{"train_examples": 15625, "encoder_stem": "single", "text_encoder_activation": "silu", "text_encoder_fused_qkv": false, "orthogonalizer": "polar_express", "grad_clip": 5.0}
Rows from block 9 of the audio encoder of a small contrastive audio-text model, named by matrix and row number. Each number is 200 + 20 x the weight over its row's rms, rounded and kept within 0 to 999. All counts start at 0.
After each channel's rows are labels from the 100 clips, of 14848, where the channel reaches its highest value: "loudest band" is the band of the loudest frequency at the time of the peak. Only what is clearly more common there than usual is listed. The data: read English sentences (LibriTTS-R). In brackets: how many of the 100, against the usual share in percent.
# c30: last pointwise conv (encoder.blocks.9.c3.0.weight, 128x128x1), inputs 0-127

c30.40,222,205,232,194,209,195,236,299,214,180,227,184,195,220,207,170,207,202,183,220,192,166,237,184,179,207,197,204,186,211,190,183,202,217,205,207,192,214,203,174,182,185,183,193,211,255,182,190,227,208,181,176,182,196,192,215,203,204,209,244,218,180,169,215,204,173,211,217,183,188,229,170,218,183,220,207,227,193,186,230,233,199,188,211,190,219,192,173,205,205,186,205,218,188,208,195,180,216,193,188,196,200,157,200,191,238,205,204,197,196,197,209,194,190,236,205,207,176,197,183,175,187,189,226,203,184,213,207
loudest band: 500 to 1000 Hz (45 vs 7.1)

c30.98,210,211,232,159,170,228,194,244,197,187,175,202,181,235,206,170,251,194,201,193,220,198,181,182,169,174,221,159,225,212,182,171,189,140,192,182,194,210,171,197,209,210,151,186,197,188,191,209,246,189,204,161,218,208,170,203,179,190,179,196,206,175,176,197,220,242,183,179,184,203,195,187,217,189,204,203,196,208,202,231,179,209,223,201,197,196,190,198,186,204,190,169,214,159,203,201,205,197,221,182,194,167,221,188,185,219,198,198,182,188,183,183,225,184,196,201,211,196,193,216,190,172,185,195,200,212,198,175
loudest band: 250 to 500 Hz (60 vs 12.5)

c30.78,197,203,187,204,174,221,273,189,184,182,227,195,188,196,280,199,183,195,217,187,173,212,190,165,190,185,186,194,223,177,198,191,223,256,221,219,201,187,191,210,203,200,229,206,231,239,201,210,188,206,180,205,205,195,190,194,194,201,177,183,194,199,200,224,204,200,186,206,207,162,217,178,215,220,222,206,193,197,206,213,185,228,221,173,197,210,195,196,176,207,180,190,188,207,195,220,197,206,204,182,195,185,202,200,205,232,164,191,225,173,171,189,183,186,271,173,202,189,203,198,172,192,219,202,191,186,195,196
loudest band: 500 to 1000 Hz (43 vs 7.1)

c30.105,225,225,219,190,161,226,174,228,199,181,179,209,198,193,198,177,221,208,200,185,274,198,204,188,229,189,192,212,220,179,167,184,170,202,183,236,212,209,205,195,208,225,182,192,205,198,211,195,173,207,189,192,215,178,191,181,206,209,190,197,193,178,194,171,266,229,177,164,210,198,180,229,192,182,210,178,225,190,200,176,224,177,173,215,187,158,205,174,201,201,178,217,181,169,213,191,189,201,189,211,187,187,198,202,202,225,200,201,192,194,202,217,185,176,216,204,191,182,158,217,212,208,193,198,189,256,191,220
loudest band: 2000 to 4000 Hz (64 vs 2.4)

c30.6,199,173,189,167,227,191,212,256,207,213,200,250,212,179,305,171,191,188,215,211,197,189,201,189,222,165,214,217,207,190,218,184,188,201,192,195,205,191,218,188,204,215,201,187,226,197,186,201,225,196,208,207,199,170,190,202,210,192,214,172,212,204,183,218,214,205,175,213,177,178,213,214,191,187,207,229,200,200,180,183,225,185,191,178,206,219,194,187,187,200,207,192,186,194,180,207,190,199,150,188,200,205,215,191,189,170,244,195,201,189,201,232,193,212,203,160,190,194,235,193,170,220,183,197,170,191,182,188
loudest band: 250 to 500 Hz (35 vs 12.5)

c30.124,203,212,174,144,206,241,165,207,172,187,195,182,171,221,200,172,265,208,185,171,176,193,232,214,169,224,187,164,194,189,151,199,169,178,199,222,184,205,186,218,217,188,186,192,207,178,214,200,204,206,202,204,193,212,191,194,203,189,212,185,174,192,206,240,177,188,186,206,212,185,224,209,181,200,213,169,182,189,197,221,192,204,195,215,181,186,183,186,184,220,185,188,204,200,195,228,189,252,225,197,225,150,184,211,214,216,196,191,188,189,187,175,178,172,189,201,185,200,190,182,210,194,175,209,190,189,204,162
loudest band: 250 to 500 Hz (33 vs 12.5)

c30.50,171,254,201,217,189,210,204,193,189,192,173,213,203,168,216,199,288,174,214,187,176,159,201,213,168,218,248,219,214,176,165,203,165,210,182,224,229,210,181,195,197,209,224,197,217,204,190,162,225,201,177,181,202,161,193,174,201,206,194,195,197,225,202,206,202,194,189,190,207,200,195,213,157,187,211,182,239,207,205,195,223,197,224,189,197,223,192,203,217,228,196,191,190,166,211,204,209,170,226,217,187,225,202,182,186,218,195,177,195,178,191,192,194,216,211,211,186,187,182,194,211,173,195,189,191,208,225,211
loudest band: 250 to 500 Hz (36 vs 12.5); 500 to 1000 Hz (32 vs 7.1)

c30.73,191,203,244,215,184,175,200,201,169,202,214,213,228,178,205,186,188,195,241,203,202,177,207,198,192,210,196,219,202,189,190,197,241,188,229,171,198,208,198,207,194,195,152,183,206,203,186,236,200,163,191,163,164,214,169,194,196,198,200,208,167,205,182,192,202,207,182,188,216,191,188,185,223,198,185,177,202,179,155,206,174,184,188,240,216,194,199,205,174,190,250,218,204,206,188,190,160,188,182,195,187,182,217,196,238,207,178,222,161,192,210,234,213,180,165,211,187,218,202,192,199,218,187,205,232,253,212,217
loudest band: 4000 to 8000 Hz (54 vs 5.3)

c30.81,232,205,191,166,186,228,196,217,162,201,186,222,174,192,185,179,181,194,195,210,164,168,193,200,165,198,170,174,185,198,208,163,187,203,221,197,173,207,187,201,176,222,245,205,166,197,193,199,170,216,187,194,169,231,195,177,226,181,165,182,225,186,179,169,219,208,203,209,207,191,199,203,198,177,169,182,190,197,198,182,187,209,144,198,188,196,191,195,191,190,235,180,189,229,178,222,187,182,231,192,181,216,203,210,177,236,191,172,202,200,204,193,180,189,246,219,189,187,248,191,202,177,201,204,208,225,202,190
loudest band: 500 to 1000 Hz (57 vs 7.1)

c30.86,172,228,220,194,213,192,197,221,201,169,198,209,191,155,203,205,244,190,149,211,201,208,199,191,202,160,222,186,225,213,196,163,193,182,170,174,203,165,189,162,187,194,182,202,169,191,204,171,248,201,185,187,217,182,168,167,203,190,191,194,192,186,247,187,185,203,214,199,214,201,196,204,185,169,188,167,216,217,211,218,172,163,178,224,215,206,203,196,204,193,178,183,193,176,237,195,201,202,216,207,190,195,219,216,200,221,183,203,228,204,202,219,160,186,246,216,185,195,191,177,193,184,214,192,211,203,163,213
loudest band: 250 to 500 Hz (40 vs 12.5); 500 to 1000 Hz (34 vs 7.1)

c30.30,208,220,215,159,190,188,186,189,174,196,201,183,207,183,214,207,233,204,188,203,178,185,157,187,174,208,206,194,157,160,185,259,242,195,169,198,201,188,194,159,210,208,200,173,224,193,204,199,173,191,176,185,203,191,177,212,214,198,225,201,175,196,141,178,194,197,172,177,239,220,208,201,215,174,209,188,211,205,201,199,210,220,249,173,212,163,166,222,174,190,194,180,189,190,186,204,231,168,209,181,175,197,168,181,202,210,186,213,209,213,190,183,190,187,195,209,189,184,188,188,222,194,195,194,185,202,199,214
loudest band: 500 to 1000 Hz (29 vs 7.1)

c30.12,169,182,198,177,182,194,203,177,184,177,193,194,198,169,243,179,184,198,194,189,272,238,199,198,178,168,211,220,188,181,192,152,201,202,195,207,197,183,183,173,191,196,210,210,243,184,198,170,268,210,206,248,189,171,218,199,196,191,203,203,187,186,184,183,214,219,172,184,192,205,196,215,206,200,184,191,188,228,200,188,226,182,206,191,192,205,167,214,184,204,208,177,188,184,164,195,184,196,239,187,196,158,185,215,203,219,181,196,192,203,210,186,189,182,163,209,205,200,192,166,187,181,210,204,204,228,202,197
loudest band: 2000 to 4000 Hz (57 vs 2.4)

c30.109,202,198,216,178,193,186,161,225,172,166,216,190,198,200,207,214,255,171,185,277,227,200,217,201,187,193,163,229,210,222,207,227,202,201,197,226,180,192,198,188,219,214,215,203,212,190,204,203,190,205,215,197,228,204,193,203,200,196,151,201,222,177,224,177,218,241,180,197,167,225,203,217,157,184,198,206,212,233,197,202,212,206,201,213,201,195,240,174,182,222,195,179,206,207,203,198,182,193,199,194,200,214,210,160,200,195,196,198,163,192,186,206,193,191,226,212,207,189,171,208,188,210,198,199,186,205,234,252
loudest band: 2000 to 4000 Hz (28 vs 2.4); 4000 to 8000 Hz (28 vs 5.3)

c30.83,205,177,232,192,236,184,172,225,193,182,214,194,184,221,161,224,267,191,230,208,196,217,203,208,196,182,180,171,190,198,201,200,196,189,211,245,216,200,215,189,194,162,190,206,184,164,193,155,210,213,235,191,207,182,218,211,197,203,195,219,187,202,225,187,236,204,185,187,199,192,182,165,200,168,187,201,210,185,190,193,190,207,192,208,213,183,177,190,189,192,215,213,211,192,188,207,238,199,190,219,186,202,193,199,197,215,222,207,232,177,198,215,197,190,267,194,225,200,203,234,177,145,217,189,206,192,202,166
loudest band: 500 to 1000 Hz (37 vs 7.1); 250 to 500 Hz (29 vs 12.5)