{"spec_augment": false, "tokenizer": "word", "encoder_stem": "single", "text_encoder_causal": false, "text_encoder_parallel_block": false, "init": "kaiming_normal", "optimizer": "normuon", "nesterov": false}
Rows from block 6 of the audio encoder of a small contrastive audio-text model, named by matrix and row number. Each number is 128 + 32 x the weight over its row's rms, rounded and kept within 0 to 255. All counts start at 0.
After each channel's rows are labels from the 100 clips, of 14848, where the channel reaches its highest value: "top examples" is what is common among them. Only what is clearly more common there than usual is listed. The data: read English sentences (LibriTTS-R). In brackets: how many of the 100.
# c30: last pointwise conv (encoder.blocks.6.c3.0.weight, 128x128x1), inputs 0-127

c30.125 [167 197 118 150 144  89 135 116 119 149  93 120 130 129 157 101  58 159 145 124  98 161 195 133 118  69 187 120 126 145 104  84 122 135 129 218 129 103  94 129 165  45 133  95  95  87  86 102 102 100  95 105 121 152 125 151 148  92 172 138 153 129 177 167 106 144 131 132 133 144 110 138 162 143  98 150 178 155 141 106 117 132 119 121 187 116 122 239 148  93 114  74 145 105 131 124  86 115  91 151 133 142  80  99 100 128 141  99 131  77  66 182 123 103 189 173 155 124  93 142 142 123 151 119 146 150 144 145]
top examples: the word "was" (47); the word "there" (43); the word "it" (40); the word "is" (26)

c30.69 [ 90  80 100 105 100  71  89  76 141  86 142 140 164 108 155 135 135  84 161  95 186  84 170 140 123 118  60 140 154  73 122 124 134 127  97 110 135 143 131 115 111 143  49  87 129 120 151 103 108 165 181 156 137 150 121 114 164 183 111 184  97 123 169 165 129 146  89 151 130 131 133 146 117  66 138 129 156 131 140 204 158 107 117 162 113 155 133 134 148  93 132  92  99  82 164 110 147 111  85 120 170 224 186  90 171  82 132 153 139 100 112 163 112  80 159 109 160 140 139  99  82 108 128 117 144  88  91 171]
top examples: the word "the" (96)

c30.67 [208 122 134 107  92 132 119 100  92  90 129 118 101 129 125 148 167 127 159 135 148 124 100  98 108  94  99 152 111 124  94 141 130 100 103 187 127  91 104 185  93  75  42 103 192  86 103 113 179 113 147 156 141  66 107  96 141  85 149 103 184 154 120 119  86 127  88 127 203 121 116 121 112 146  92 104 158 109  95  83 160 128 106 120 111 150 140  74 123 150 162  57 139 146 135  64 217  93 120  99 199 116 119 156 110 167 142 124 133 106 135  83 102 138 101 132 199 114 140 127 121  99 101 139 161 125 123 111]
top examples: the word "he" (71)

c30.13 [ 74 125 117 133 106 105 149  85 113 119  84 112 126  62 212 156 110  82 137 159 108 117 127 255 127 101  95  61 136 128  95 131 110 151  89  92 195  92 160 160 174 113 132 110 105  87 139 160 128  93 144 128 141 121  94  97 127 139 166  98  87 141  57 145 145 107 162  89 126 130 139 106 132 162 140 153 132  86 167 132 141 132 100 130 137 140  94 138 144 116  77  82 134 107 138 103 181 140 149 129 130 164 104 138 119  78 140 122 152 175 152  99 131 141  83  74 147 138 151  72 167 142 103 130 131 173 181 159]
top examples: the word "he" (47); the word "you" (43)

c30.102 [128 131 154 210  62  90  87  99 251 136 147 107  90 133 120  75 104  95 116 138  55 110 117  88 109 168 121 144 158  87  97 123 172 158  88 171 184 155 132 106 104 100 192 151 118 124  91 161 114 114 121 105 103 175 194 141 140 162 131 152 114 107 151 139 167 128 111 107 133 146 151  86 142  66 119 155 122  76 146 165 121 140 149 113 141  75 123 102 117 126 151 123  96 130  94 152 143  63 107 103 137 100 126 137 158 126  83 163 123 138 201 152 157 180 124 115  88 116 126 139 120  98 139 140  83 111 123 101]
top examples: the word "you" (78)

c30.26 [111 109 241  39 124 134 120 124  82  99 126  71 192 145  77  78  98 116 120 131 106 177 123  48 131  73  86 141 128 104  87  94 131 130 135 111 105 120 145  79 171 123 122 120 114 120  91 147 119 139 168 183 126 163 156 118  91 111 124 160  89 205 189 101 129 129 187 166 126 117 125 124 155 161 156 115 135 120 156 139 136 164 135  83 113 129 117 114 126 121 164 137  81 164 133 111 139 104 174 165 151 132  99 161  80 195 153 127 122 142 145 102 103 155 153  86 134 122 161 126  72 121 151 128  96  74 127 120]
top examples: the word "you" (46)

c30.79 [ 74 125 107 150 154 129  98  75 134 145 154 102  97 144 166 191 117 124 109 105 141 102 118  94 119  54  96 121 171 153 126 111 143 145  99 137 139 127 119  87 131 143 108 101 118 104 120  52 115 165 113  80 128 151  63 122 131 117 143 115 105 110 163 157  66  94 112 186 133  95 139 151 101  82 116 119  69 121 138 149 121  48 173 194 110 134 122 182 102 112 126  67  73 144 154 193 153 120 124 136 101 161 163 136 153 108 169 103 129 198 115  56 169 150 152 160 100  81 134 102  97 111 111 156  86  86 159 142]
top examples: the word "the" (97)

c30.97 [118 104 101 111 100 163 158 156 146 131 154  96 134 153 109 124 121 191 102  76  90 142 109  99 165 137 131 152 138 111 105 123  86 121 207 113 153 133 132  69 114 105 125 136 116 107 101 135 130 139 114 166 150 147  63 135 119 102 116 150 103 180 106 120 128 126 140 133  89 114 189 125  90 150 106 113 128 158 135 153 191 176  97 106  77 121 187 144 104 122 132 182 114 133 121  91 132 124 196 129 113  93 133 124  67 106  72 163 112 173 116 105 186 114 255 118  75 165 135 128 173  78 116 163 117 187 126 153]
top examples: the word "his" (73)

c30.55 [128 134 153  86 128 128 110 134 134  73  91 115 143 121 141 108 122  85 127  79 123 100 107 108 111  72 109 148 117  66 119 147 128 109 144 114  94 165 139 110 164 122  95 104 138  86 109 149 156 125 176 147 153  59 104 108 167 100  83 130 158 142 124 152 104 128 100 118 126 147 156 165 135 116  83 192 141  91 107 129 142  86 196 182 127 134 135 137 137 123 131 179 118 101 112  78 181 116 148 176 148 186 123 166 154 185 159 100 181  71 202 195 117 125 136  76 174 198 170 144  73 132 141  82 118 175  78 119]
top examples: the word "you" (78)

c30.109 [111 140 124 136 120 164 125 168 116  84 162 115 119 185 132  99 111 131  78 128 140 118  99 134 161  87 127 174 107 110 122 110 124 155 160  43 127 133 105 129 173  93 107 110 138 152 106 125  88 128 188 175 147 109 149 122 147  68 160 127 172 127 154 151 139 104 124 135 130 106  94  89 163 114 140 116 107 117 116 130 130  53 129 179 133 102 156 168 149  94 116 164 118 160 106  79 134  70 141 159  86 183 147 111 131 157 175  73 136 156 102 136  75 164 220 154 150 174 168 136  60 212 148 156 111 197 134 158]
top examples: the word "you" (35); the word "not" (33); the word "my" (29)

c30.57 [ 86 156 136 102 127 140 106 138 175 159 157 128 172 221 252 193  53 138 159 138  99 124 149 149 208 104 172 106 143 148 112 126 173 137 111 133 142 135 176 173 104 134 120 157 126 125  94 158 101 126 109 144 155 131 115  96  71 114 112 126 101 116 116 165  89  87 143 138 148 136 106 106 148 173 148 112 119 103 134  97 138 155 158 116 208 156 121 152 152 158 114 129  95 112  98 113 138 122  99 164 102 114 128 104 169 135 135 129  70  83 140  83 104 202  90 127 128  96  89  79 148 100 132 114 158 128 123 182]
top examples: voice: female (99)

c30.25 [ 80 143 176 140 137 145  71  80 115 119 230 147 121  95 129 117 164 150 109 132  83 242 148  95  99  97  86 153 184 116 144 131 101 144 111  95 120 139  85 101 172  97 164 115  61 115 128 137 158  98 114 183  63 187 109 112 127 183 123 104 139 119 168 179 119 126 112  95 117 161  94 101 157 129 122 120 111 114 114  92 106 178 156 181  98 135 128 106  89 189  67 118 137 118  99 108 139  97 107 116 133 127  98 150 145 140 104  89 123 169 120  77 129 117  88 120 134  97 135  96 142 107  92 103 169 113  94 107]
top examples: voice: male (88); the word "be" (29)

c30.100 [110  58 153 108 120 128 124 128 128 105 166 134 161 130 127 153 131 137 113 110 107  93 111 158 173 112  98 159 135 120 108 117 119 133 123 139 139 118 146  99 136 116  98 121 170  97 159  86 102 157 143 119 125 103  64  99  52 146 193 106 150  72 175 126  85 136 119 203 161 131 154 179  93 121  71 102 181 165 112 109 109 149 110  85 129 191 152 157  47 121 157  97 160 149  99 118  98 119 150 128  97 212 131 132  44 170 149 110 148 100 152 103  99 174 150  81 111  83 112 139 153 105 131 126 189 153 190 116]
top examples: the word "was" (51); the word "in" (45); the word "it" (42)

c30.7 [107 112 103 172 115 120 144 108 128 136 115 116 121  94 169  78 185  90 131 143 112 172 159 101 128  80 105  94 172 125 100 153  85 168 134  92 153 123 172 106 122 121 105 213 185  84 179 127  97 182 107 123 163 168 108 110 167 147 168 156 124 124 149  86 137  82 126 122 110 161 186 147 161 138 176 134 148 152 104 116 192  69 123 126 128 127 174 101 122 137 123 186 115 108 153 119  97  86 255 107 111 138 107 134  90 136 118 109 139 175 106 104 191 141 149 123 116 112 146  60 122 124 118 105 155 102  96 110]
top examples: the word "his" (69)

c30.82 [190 171 162 128 162 143 146 114 126 105 147  95 119 120 146 162  97 108  81 131 174 202 144 116  94 145 101 157  99 128 143 124 143 104 131 153 124 121 140  98 132  67  58 128 128  65 122 143 162 147  73 138 128  93 100 113  89  92 157 104 161 106 189 154 181 116 112  88 134 209 144  83 108 118 127 106 177 231  94  98 118 102 147 109 124 148 133 170  99 111 130  88 198  98 177 125 140 101 195 130 133  96 187 127 171 174 144 130 147 112 176 101 109  99 136 130 121 132 156 115 133 168  83 134 148 150 160 142]
top examples: the word "was" (59); the word "it" (48); the word "in" (40); the word "there" (25)

c30.32 [112 117  91 138 128 107 115 136 131 112 116 157  93 106 138 103 137 119 126 124 110 109 123 113  79 107 128 143 140  91 112 133 110 143 115 100 168 182 178 139 118 119 161 125 146 116 124 132 161 189 154 174 143 127 141 174 184 131 117 105 115 107 167 206 154 118 119  86 132 141 127 146 116 165 118 165 139 103 126  90 132 122 222 137 128 233 107 101 119  88 120 130 153 157 153 144 208 148 111 139 193 204 132 111 120  94 200 104 184 118 148  87  76 132 101  75 173 121 155  78 181 125 108  71 131 192 151 121]
top examples: the word "you" (47); the word "he" (45)

c30.46 [131 128 166 168 151 130 128 186 114 118 158 130 170 226 115  86 121 115 118 164 101 100 226 149 131 143 153 202 156 112 107 214 110 103  98 157 127 137  29 118 160 139 103 133 133 102 193 119 100 108  78 132 122 158 137 118  99 108  52 106 163 136 154 114 123 139 123 162  96  97 105 139 140 120 119 149 143 182 162  94 119 154 165 163  99 112 165  99 118 162  91 162 125 147 107 150 113 142 128 137  85 183 116 103 131 141 129 101 145 146 128 107 106 147  63 104 136  63 146 148  57 128 141 143 144 129 105 151]
top examples: voice: female (80); the word "we" (28)

c30.94 [ 68 167 147 126 122  74 195 119  84 179 140 132 127 142 105 194 184 128 137 119  98 173 119  84 102 111  97 146 156 108 109  72 172 112 148 104 123 126 136 156  94 100 194 156 156 142 103 147 146 132 106 135 106  78 101 101 211 139 163 137 138 125 123 134 120  82  87 164 163 107  81 145  73 139 159 132 113  93 168 113 117 127 126 139 124 153 141  70 127 118 128  91 136 129 100 106 139 121  64 115 181 172  73 107 140 142 123  83 106 157 124 141 100  83  67 115 159  78 106 141 102  95  85 123 168 135 225 133]
top examples: the word "the" (92)

c30.66 [143  95 122 166 182  38  75 128 200 128 191 144 108  84 201 163  36 133 134 124 209 127 106 136 154  62 136 124 121 105 147 137 165 157 144 123  89 128 152 146 147 121 123 116 113  88 104 122 145 158 135 128 111  77 161  76 160 133 144  98 171 146 130 125 119 155 152 153 113  88 119 180 117 175 157 116 119 162 166 107 188 161 136  70 117 168 128 124 172 152 127 136 151 107 127 102 128  95 111 144 141 196 136 131 173 146  96 129 190 110 111 138 103 152  98 120 123  95 135 100 143  95 110 100 198 120 107 145]
top examples: the word "the" (96)

c30.124 [131 155 134 159 105 158 149 106 128 140 154 128  95  87  86 127  82 101 122  71 152 123  93 168  80  91 159 111 211  88 160 130  83 102  63  69 117 106  61  75 176 128 134 179  86 108 124 125 180  92 123 168 193 121  87 141  92 128 105 135 153 163 115 164 112 103  68 119 168 128  82 122 133  49 126 125 104 137 149 138  98  98  93 168 141  77 127 167  95 162 147 108 134 154 155 146  97 151  71 118 116 153 112 143 139 127 159 105 151 128 100 108 171 107 197  97 142 181 119 128 107 138 157 121 162  97  92 147]
top examples: the word "was" (65); the word "his" (27)

c30.22 [128 190  75 157 117 119 109 115 122 109 140 172 154  94  84 120 104 132 138 117 110 166 104 138 137 130 146 135 116 113 162 118 135 189 143  84 110  99 138 143 177 167  67  99 170 131 170 132  66 189 115 116 126 197 145 100 173 175 176 117 113  93  96 162 112 133 145 154 178 166 133 175 117  70 161 154 129 102  63 133 119 145  60 120 125 170 148  95  92 127 128 162  83 104  94 117 155  86 146 127 105 136 175  97 186 167 131 113 102  87 144 172 142 128  79 134 102  88  68  93 148  81 142 200 111 117 156 148]
top examples: the word "the" (97)

c30.11 [140 122 115 129 119  97 131 149 102 123 138 126 111  89 205 141 107 108 172 143 168 130  89 195 186  96 124 104 101 115 167  96 126 186 131  81 182 188 138 123  62  97 165 132  99 129  95  71 169 102 114  83 110 103 105 160 124 108 144 150 108  91 114 174 130 124  59 181 121  80 165  98 139 146 144 159 172 126 140 127 128 148 129  56 168 143 116 124  90  94  51 120 100 143  82 120 151 101 116  80  69 111  79 111 124 151 160 117 139  87 101 139 117 172 115 128 139 161 159 104  89 145 190 137  83 143 120  84]
top examples: the word "you" (76)

c30.71 [129 111 110 125 168 123 118 150  92 120 143  78 140 117  74 139 167 143 129 110 185 139  93 168 128  90 136 107 125 183 246 136 134 228 191  81 143  96 129 156 114 111 165 141 124  62 135  61 142 107 178 132 118  95 127  81 199 122  94 131 108 100 122 112 128 116 119 126  72 124 116 162  76 210 137 132 101 126 133 137 131 124 185 140 123 142 151 109 139 109  93 123 113 152 183 143  91 121 143 146 105 146 184 117 134 148 160 111 193 153 179 107 113 162 120 114 150 157 100 148 134 137 133 120 137 177 145 176]
top examples: the word "you" (51); the word "he" (37); the word "as" (31)

c30.34 [151 140 121 131 101  90 164 125 181 100 116 165 102 176 193  70 146 108  82 110  99 151 106 114 124 122 152 127 147  78  90 141 127  69 110  84 138  81 138 108 101 174 177 144 115 146 135 156 132 138  88 169 131 119 173 126 114 125  89 130 135 126 128  88 110 128 120 120 131 155  79 160 101 144 139 138 102 131 194 118 118 128 117 137 186 112 134 145 141 142 203 113 134 117 171 175 233  93 168 100 197 162 142  62 132  87 181 109 191 165 127 134 133 171 148 148 189 190 127 160 124 148 111 104 136 180 136 145]
top examples: the word "he" (80)

c30.87 [ 79 117 129 131 145 109 173 189  90 199 164 138 125  87 120 152 159 123  76 192 114 115 107 124 108 129 101 103 108  86 124 146 163 132 121 131 151 172 101 130 146 175 131  85 108 128 119 106 118 148 151 155 161  93 155 174 117 140 151 147 134  59 134 114 165 125 139 141 138  93 183 111 201 101 129  82 218  92 181 110 169  98 110 153 146 122 131 159 181  43 126 121 144 134 169  77 178 125 146 126 128 130 136 156 118  93 145 148 166  91 125 123 200 107 100  88 124 165  69 155 170 104 149 120 195 133 142 125]
top examples: the word "was" (93); the word "he" (47)

c30.81 [ 96 143 117 212  83 174 152 132 155  91 127 148 138 147 139  99 129 127 124 107 151 173 114  88 115 105  94 110 147  83  51 122 113 141 119 148 137 107 139 148 130 135 176 118 125 116 176 244 153 154 121  87  70 116 209 141 167  78 117 166  98  69 146 143 130 119 200 108 116 152 136 137  78  64  81  75  91 147 107 134 136 143 103  85 127 166 175 115 122  92 173 139 103 163 138 118 121 126 152 129 138 135 127 170 113 109 177 145 136 163 130 143 158 149 119 114 125 117 124 101 141 103  95 114 206  69 119 103]
top examples: the word "his" (83)

c30.91 [ 96 159  87 106 189 105 111 197  62 127 131 163 112 117 106 115 123 142 136 113 140 108 102  53 128 175  92  97 103 126 107 255  88 119 127 136 124 123 116 166 197  92 119 110 126 181 143  64 101 115  94 119 116  91  71 132 140 119 136 102 174 126  95 146  59 130 156 143 138 113  98 152 145 116  73 118 157 175 110  79 128 104 101 171 103 135 133 109 120  91 155 132 109  98 142 155 103 166 117 157 160 138 114  95  89 102 143  92 115 128 132 125 124 119 163 136  84 117 150 148  86 128 120 162  97 118 112 119]
top examples: the word "the" (80); the word "of" (55)

c30.45 [160  79  76  89 113 189 119 152 121  90 158  79 128  99 115  91 118 132 146  86 207 136 135 116  93 115  87 111 149 169 122 119 159 138  89  92 102 127 132 126  99 127  82 165 110 182 137  75 156 141 137 126  71 219 153 183 220 182 113  98 135 127 167 130  89  90  93 153  71  70  95 105 156 106 129  86 144 125 152 105 128 176 129 151 134 157 127 113 141 165 128  77 143 149  95 116 140  91 114 112 142 159 132 177  67 137 113 123 144  94 137 128 104 130 120 156 161 116 172 102  93 144 110 142  90 120 191 103]
top examples: the word "the" (94)

c30.80 [180  99 194 170 173 127 137 201 142 169 115  67  66 121  88 117 167 129 171 142 110 128 113 131 122 141 158 163 104 149 128 187 122 154 130  67 140 154 177 162  79 154 142 103 128  67 183 135 176 126 135 147 155  67 140  85 100 131 101  70 127 180 190  82 159 127  86 128 100 160 124 139 141 106 115 153  98 110 114 139 168 148 152  93 122  76 133 127 149 167 119 139 168 125 123  79  85 127 225 132 135 147 149 135 108 114 135 167 111 109 115 134 141 115 108 143 134 138  82 155  95 129 169 158 177  90 171 146]
top examples: the word "his" (83)

c30.108 [114 103 136 137 127 186 115 108 172 162  95 118 133 131 136 139 164 132 129 127  84  71  60 131 148 127 106  98 127 119 123  92 133 149 142  54 131 125 151 113 124 135 156 142  79 110 104 157 106 103 110  91 117 137 130  83 222 152 152 117 111 148 125 144  66 108 114 184 126  88  95 155 182 125  87 133  74  94 159 180 160 138 142 131 137 197  67 144 107 118 112 125 157  95 114 100 105 126 137 114 175 195 170  50 154 125 146  78  93 141 123 151 143 123 110 109 114  56 137 148 121 123 123 134 112 141 237  86]
top examples: the word "the" (97)

c30.40 [121 100 109 153 238 111 100  80 148 118 174 116  98 179 140 146 160 139  95 110 201 210  81 100 128 138 101 102 111 117 178 163 126 184 102  80 119  86  93  57  95 104 125 123 100 153 123 149 166 128 136  93 155 104 170 129  94 120 132 130 145 145 179 108 101 103  96 129  92 129 145 161 154  69 177 108 119  53 112 120 159 109 144 135 103 122 112 120  92 101 131 161 128 154 123 102 135 120  93 165  84 125 149 216 111 158 141 152 139  91 102 120 180 148 107 184 133 101 100 152 112 142 148 172 136 133 166 136]
top examples: the word "not" (35); the word "my" (25)

c30.19 [113 176  97 150 186 126 158 112 131 110 131  95 185 145  85 110 125 105 110 114 135 155 126 174 143 215 123  83 137 178  40 177 135 163 175  98 127 148 140 100 138 117 116 225 147 150  90 117  89 101 136 123 143 162 162 110 112 161  97 168  89  71 156 140 116 162  99 141 154 135  79 122 154 141 112 142  69 192 134  96 126 124 144 201 156 119 137 170 143  99 112 170  96 119 130 164  64 136 116  87 177  98 131  77 112 126 134 116 153 116 160 105 120 103 133 109 107 116 210 135  89  95 112 124 133 109 134 104]
top examples: the word "his" (35)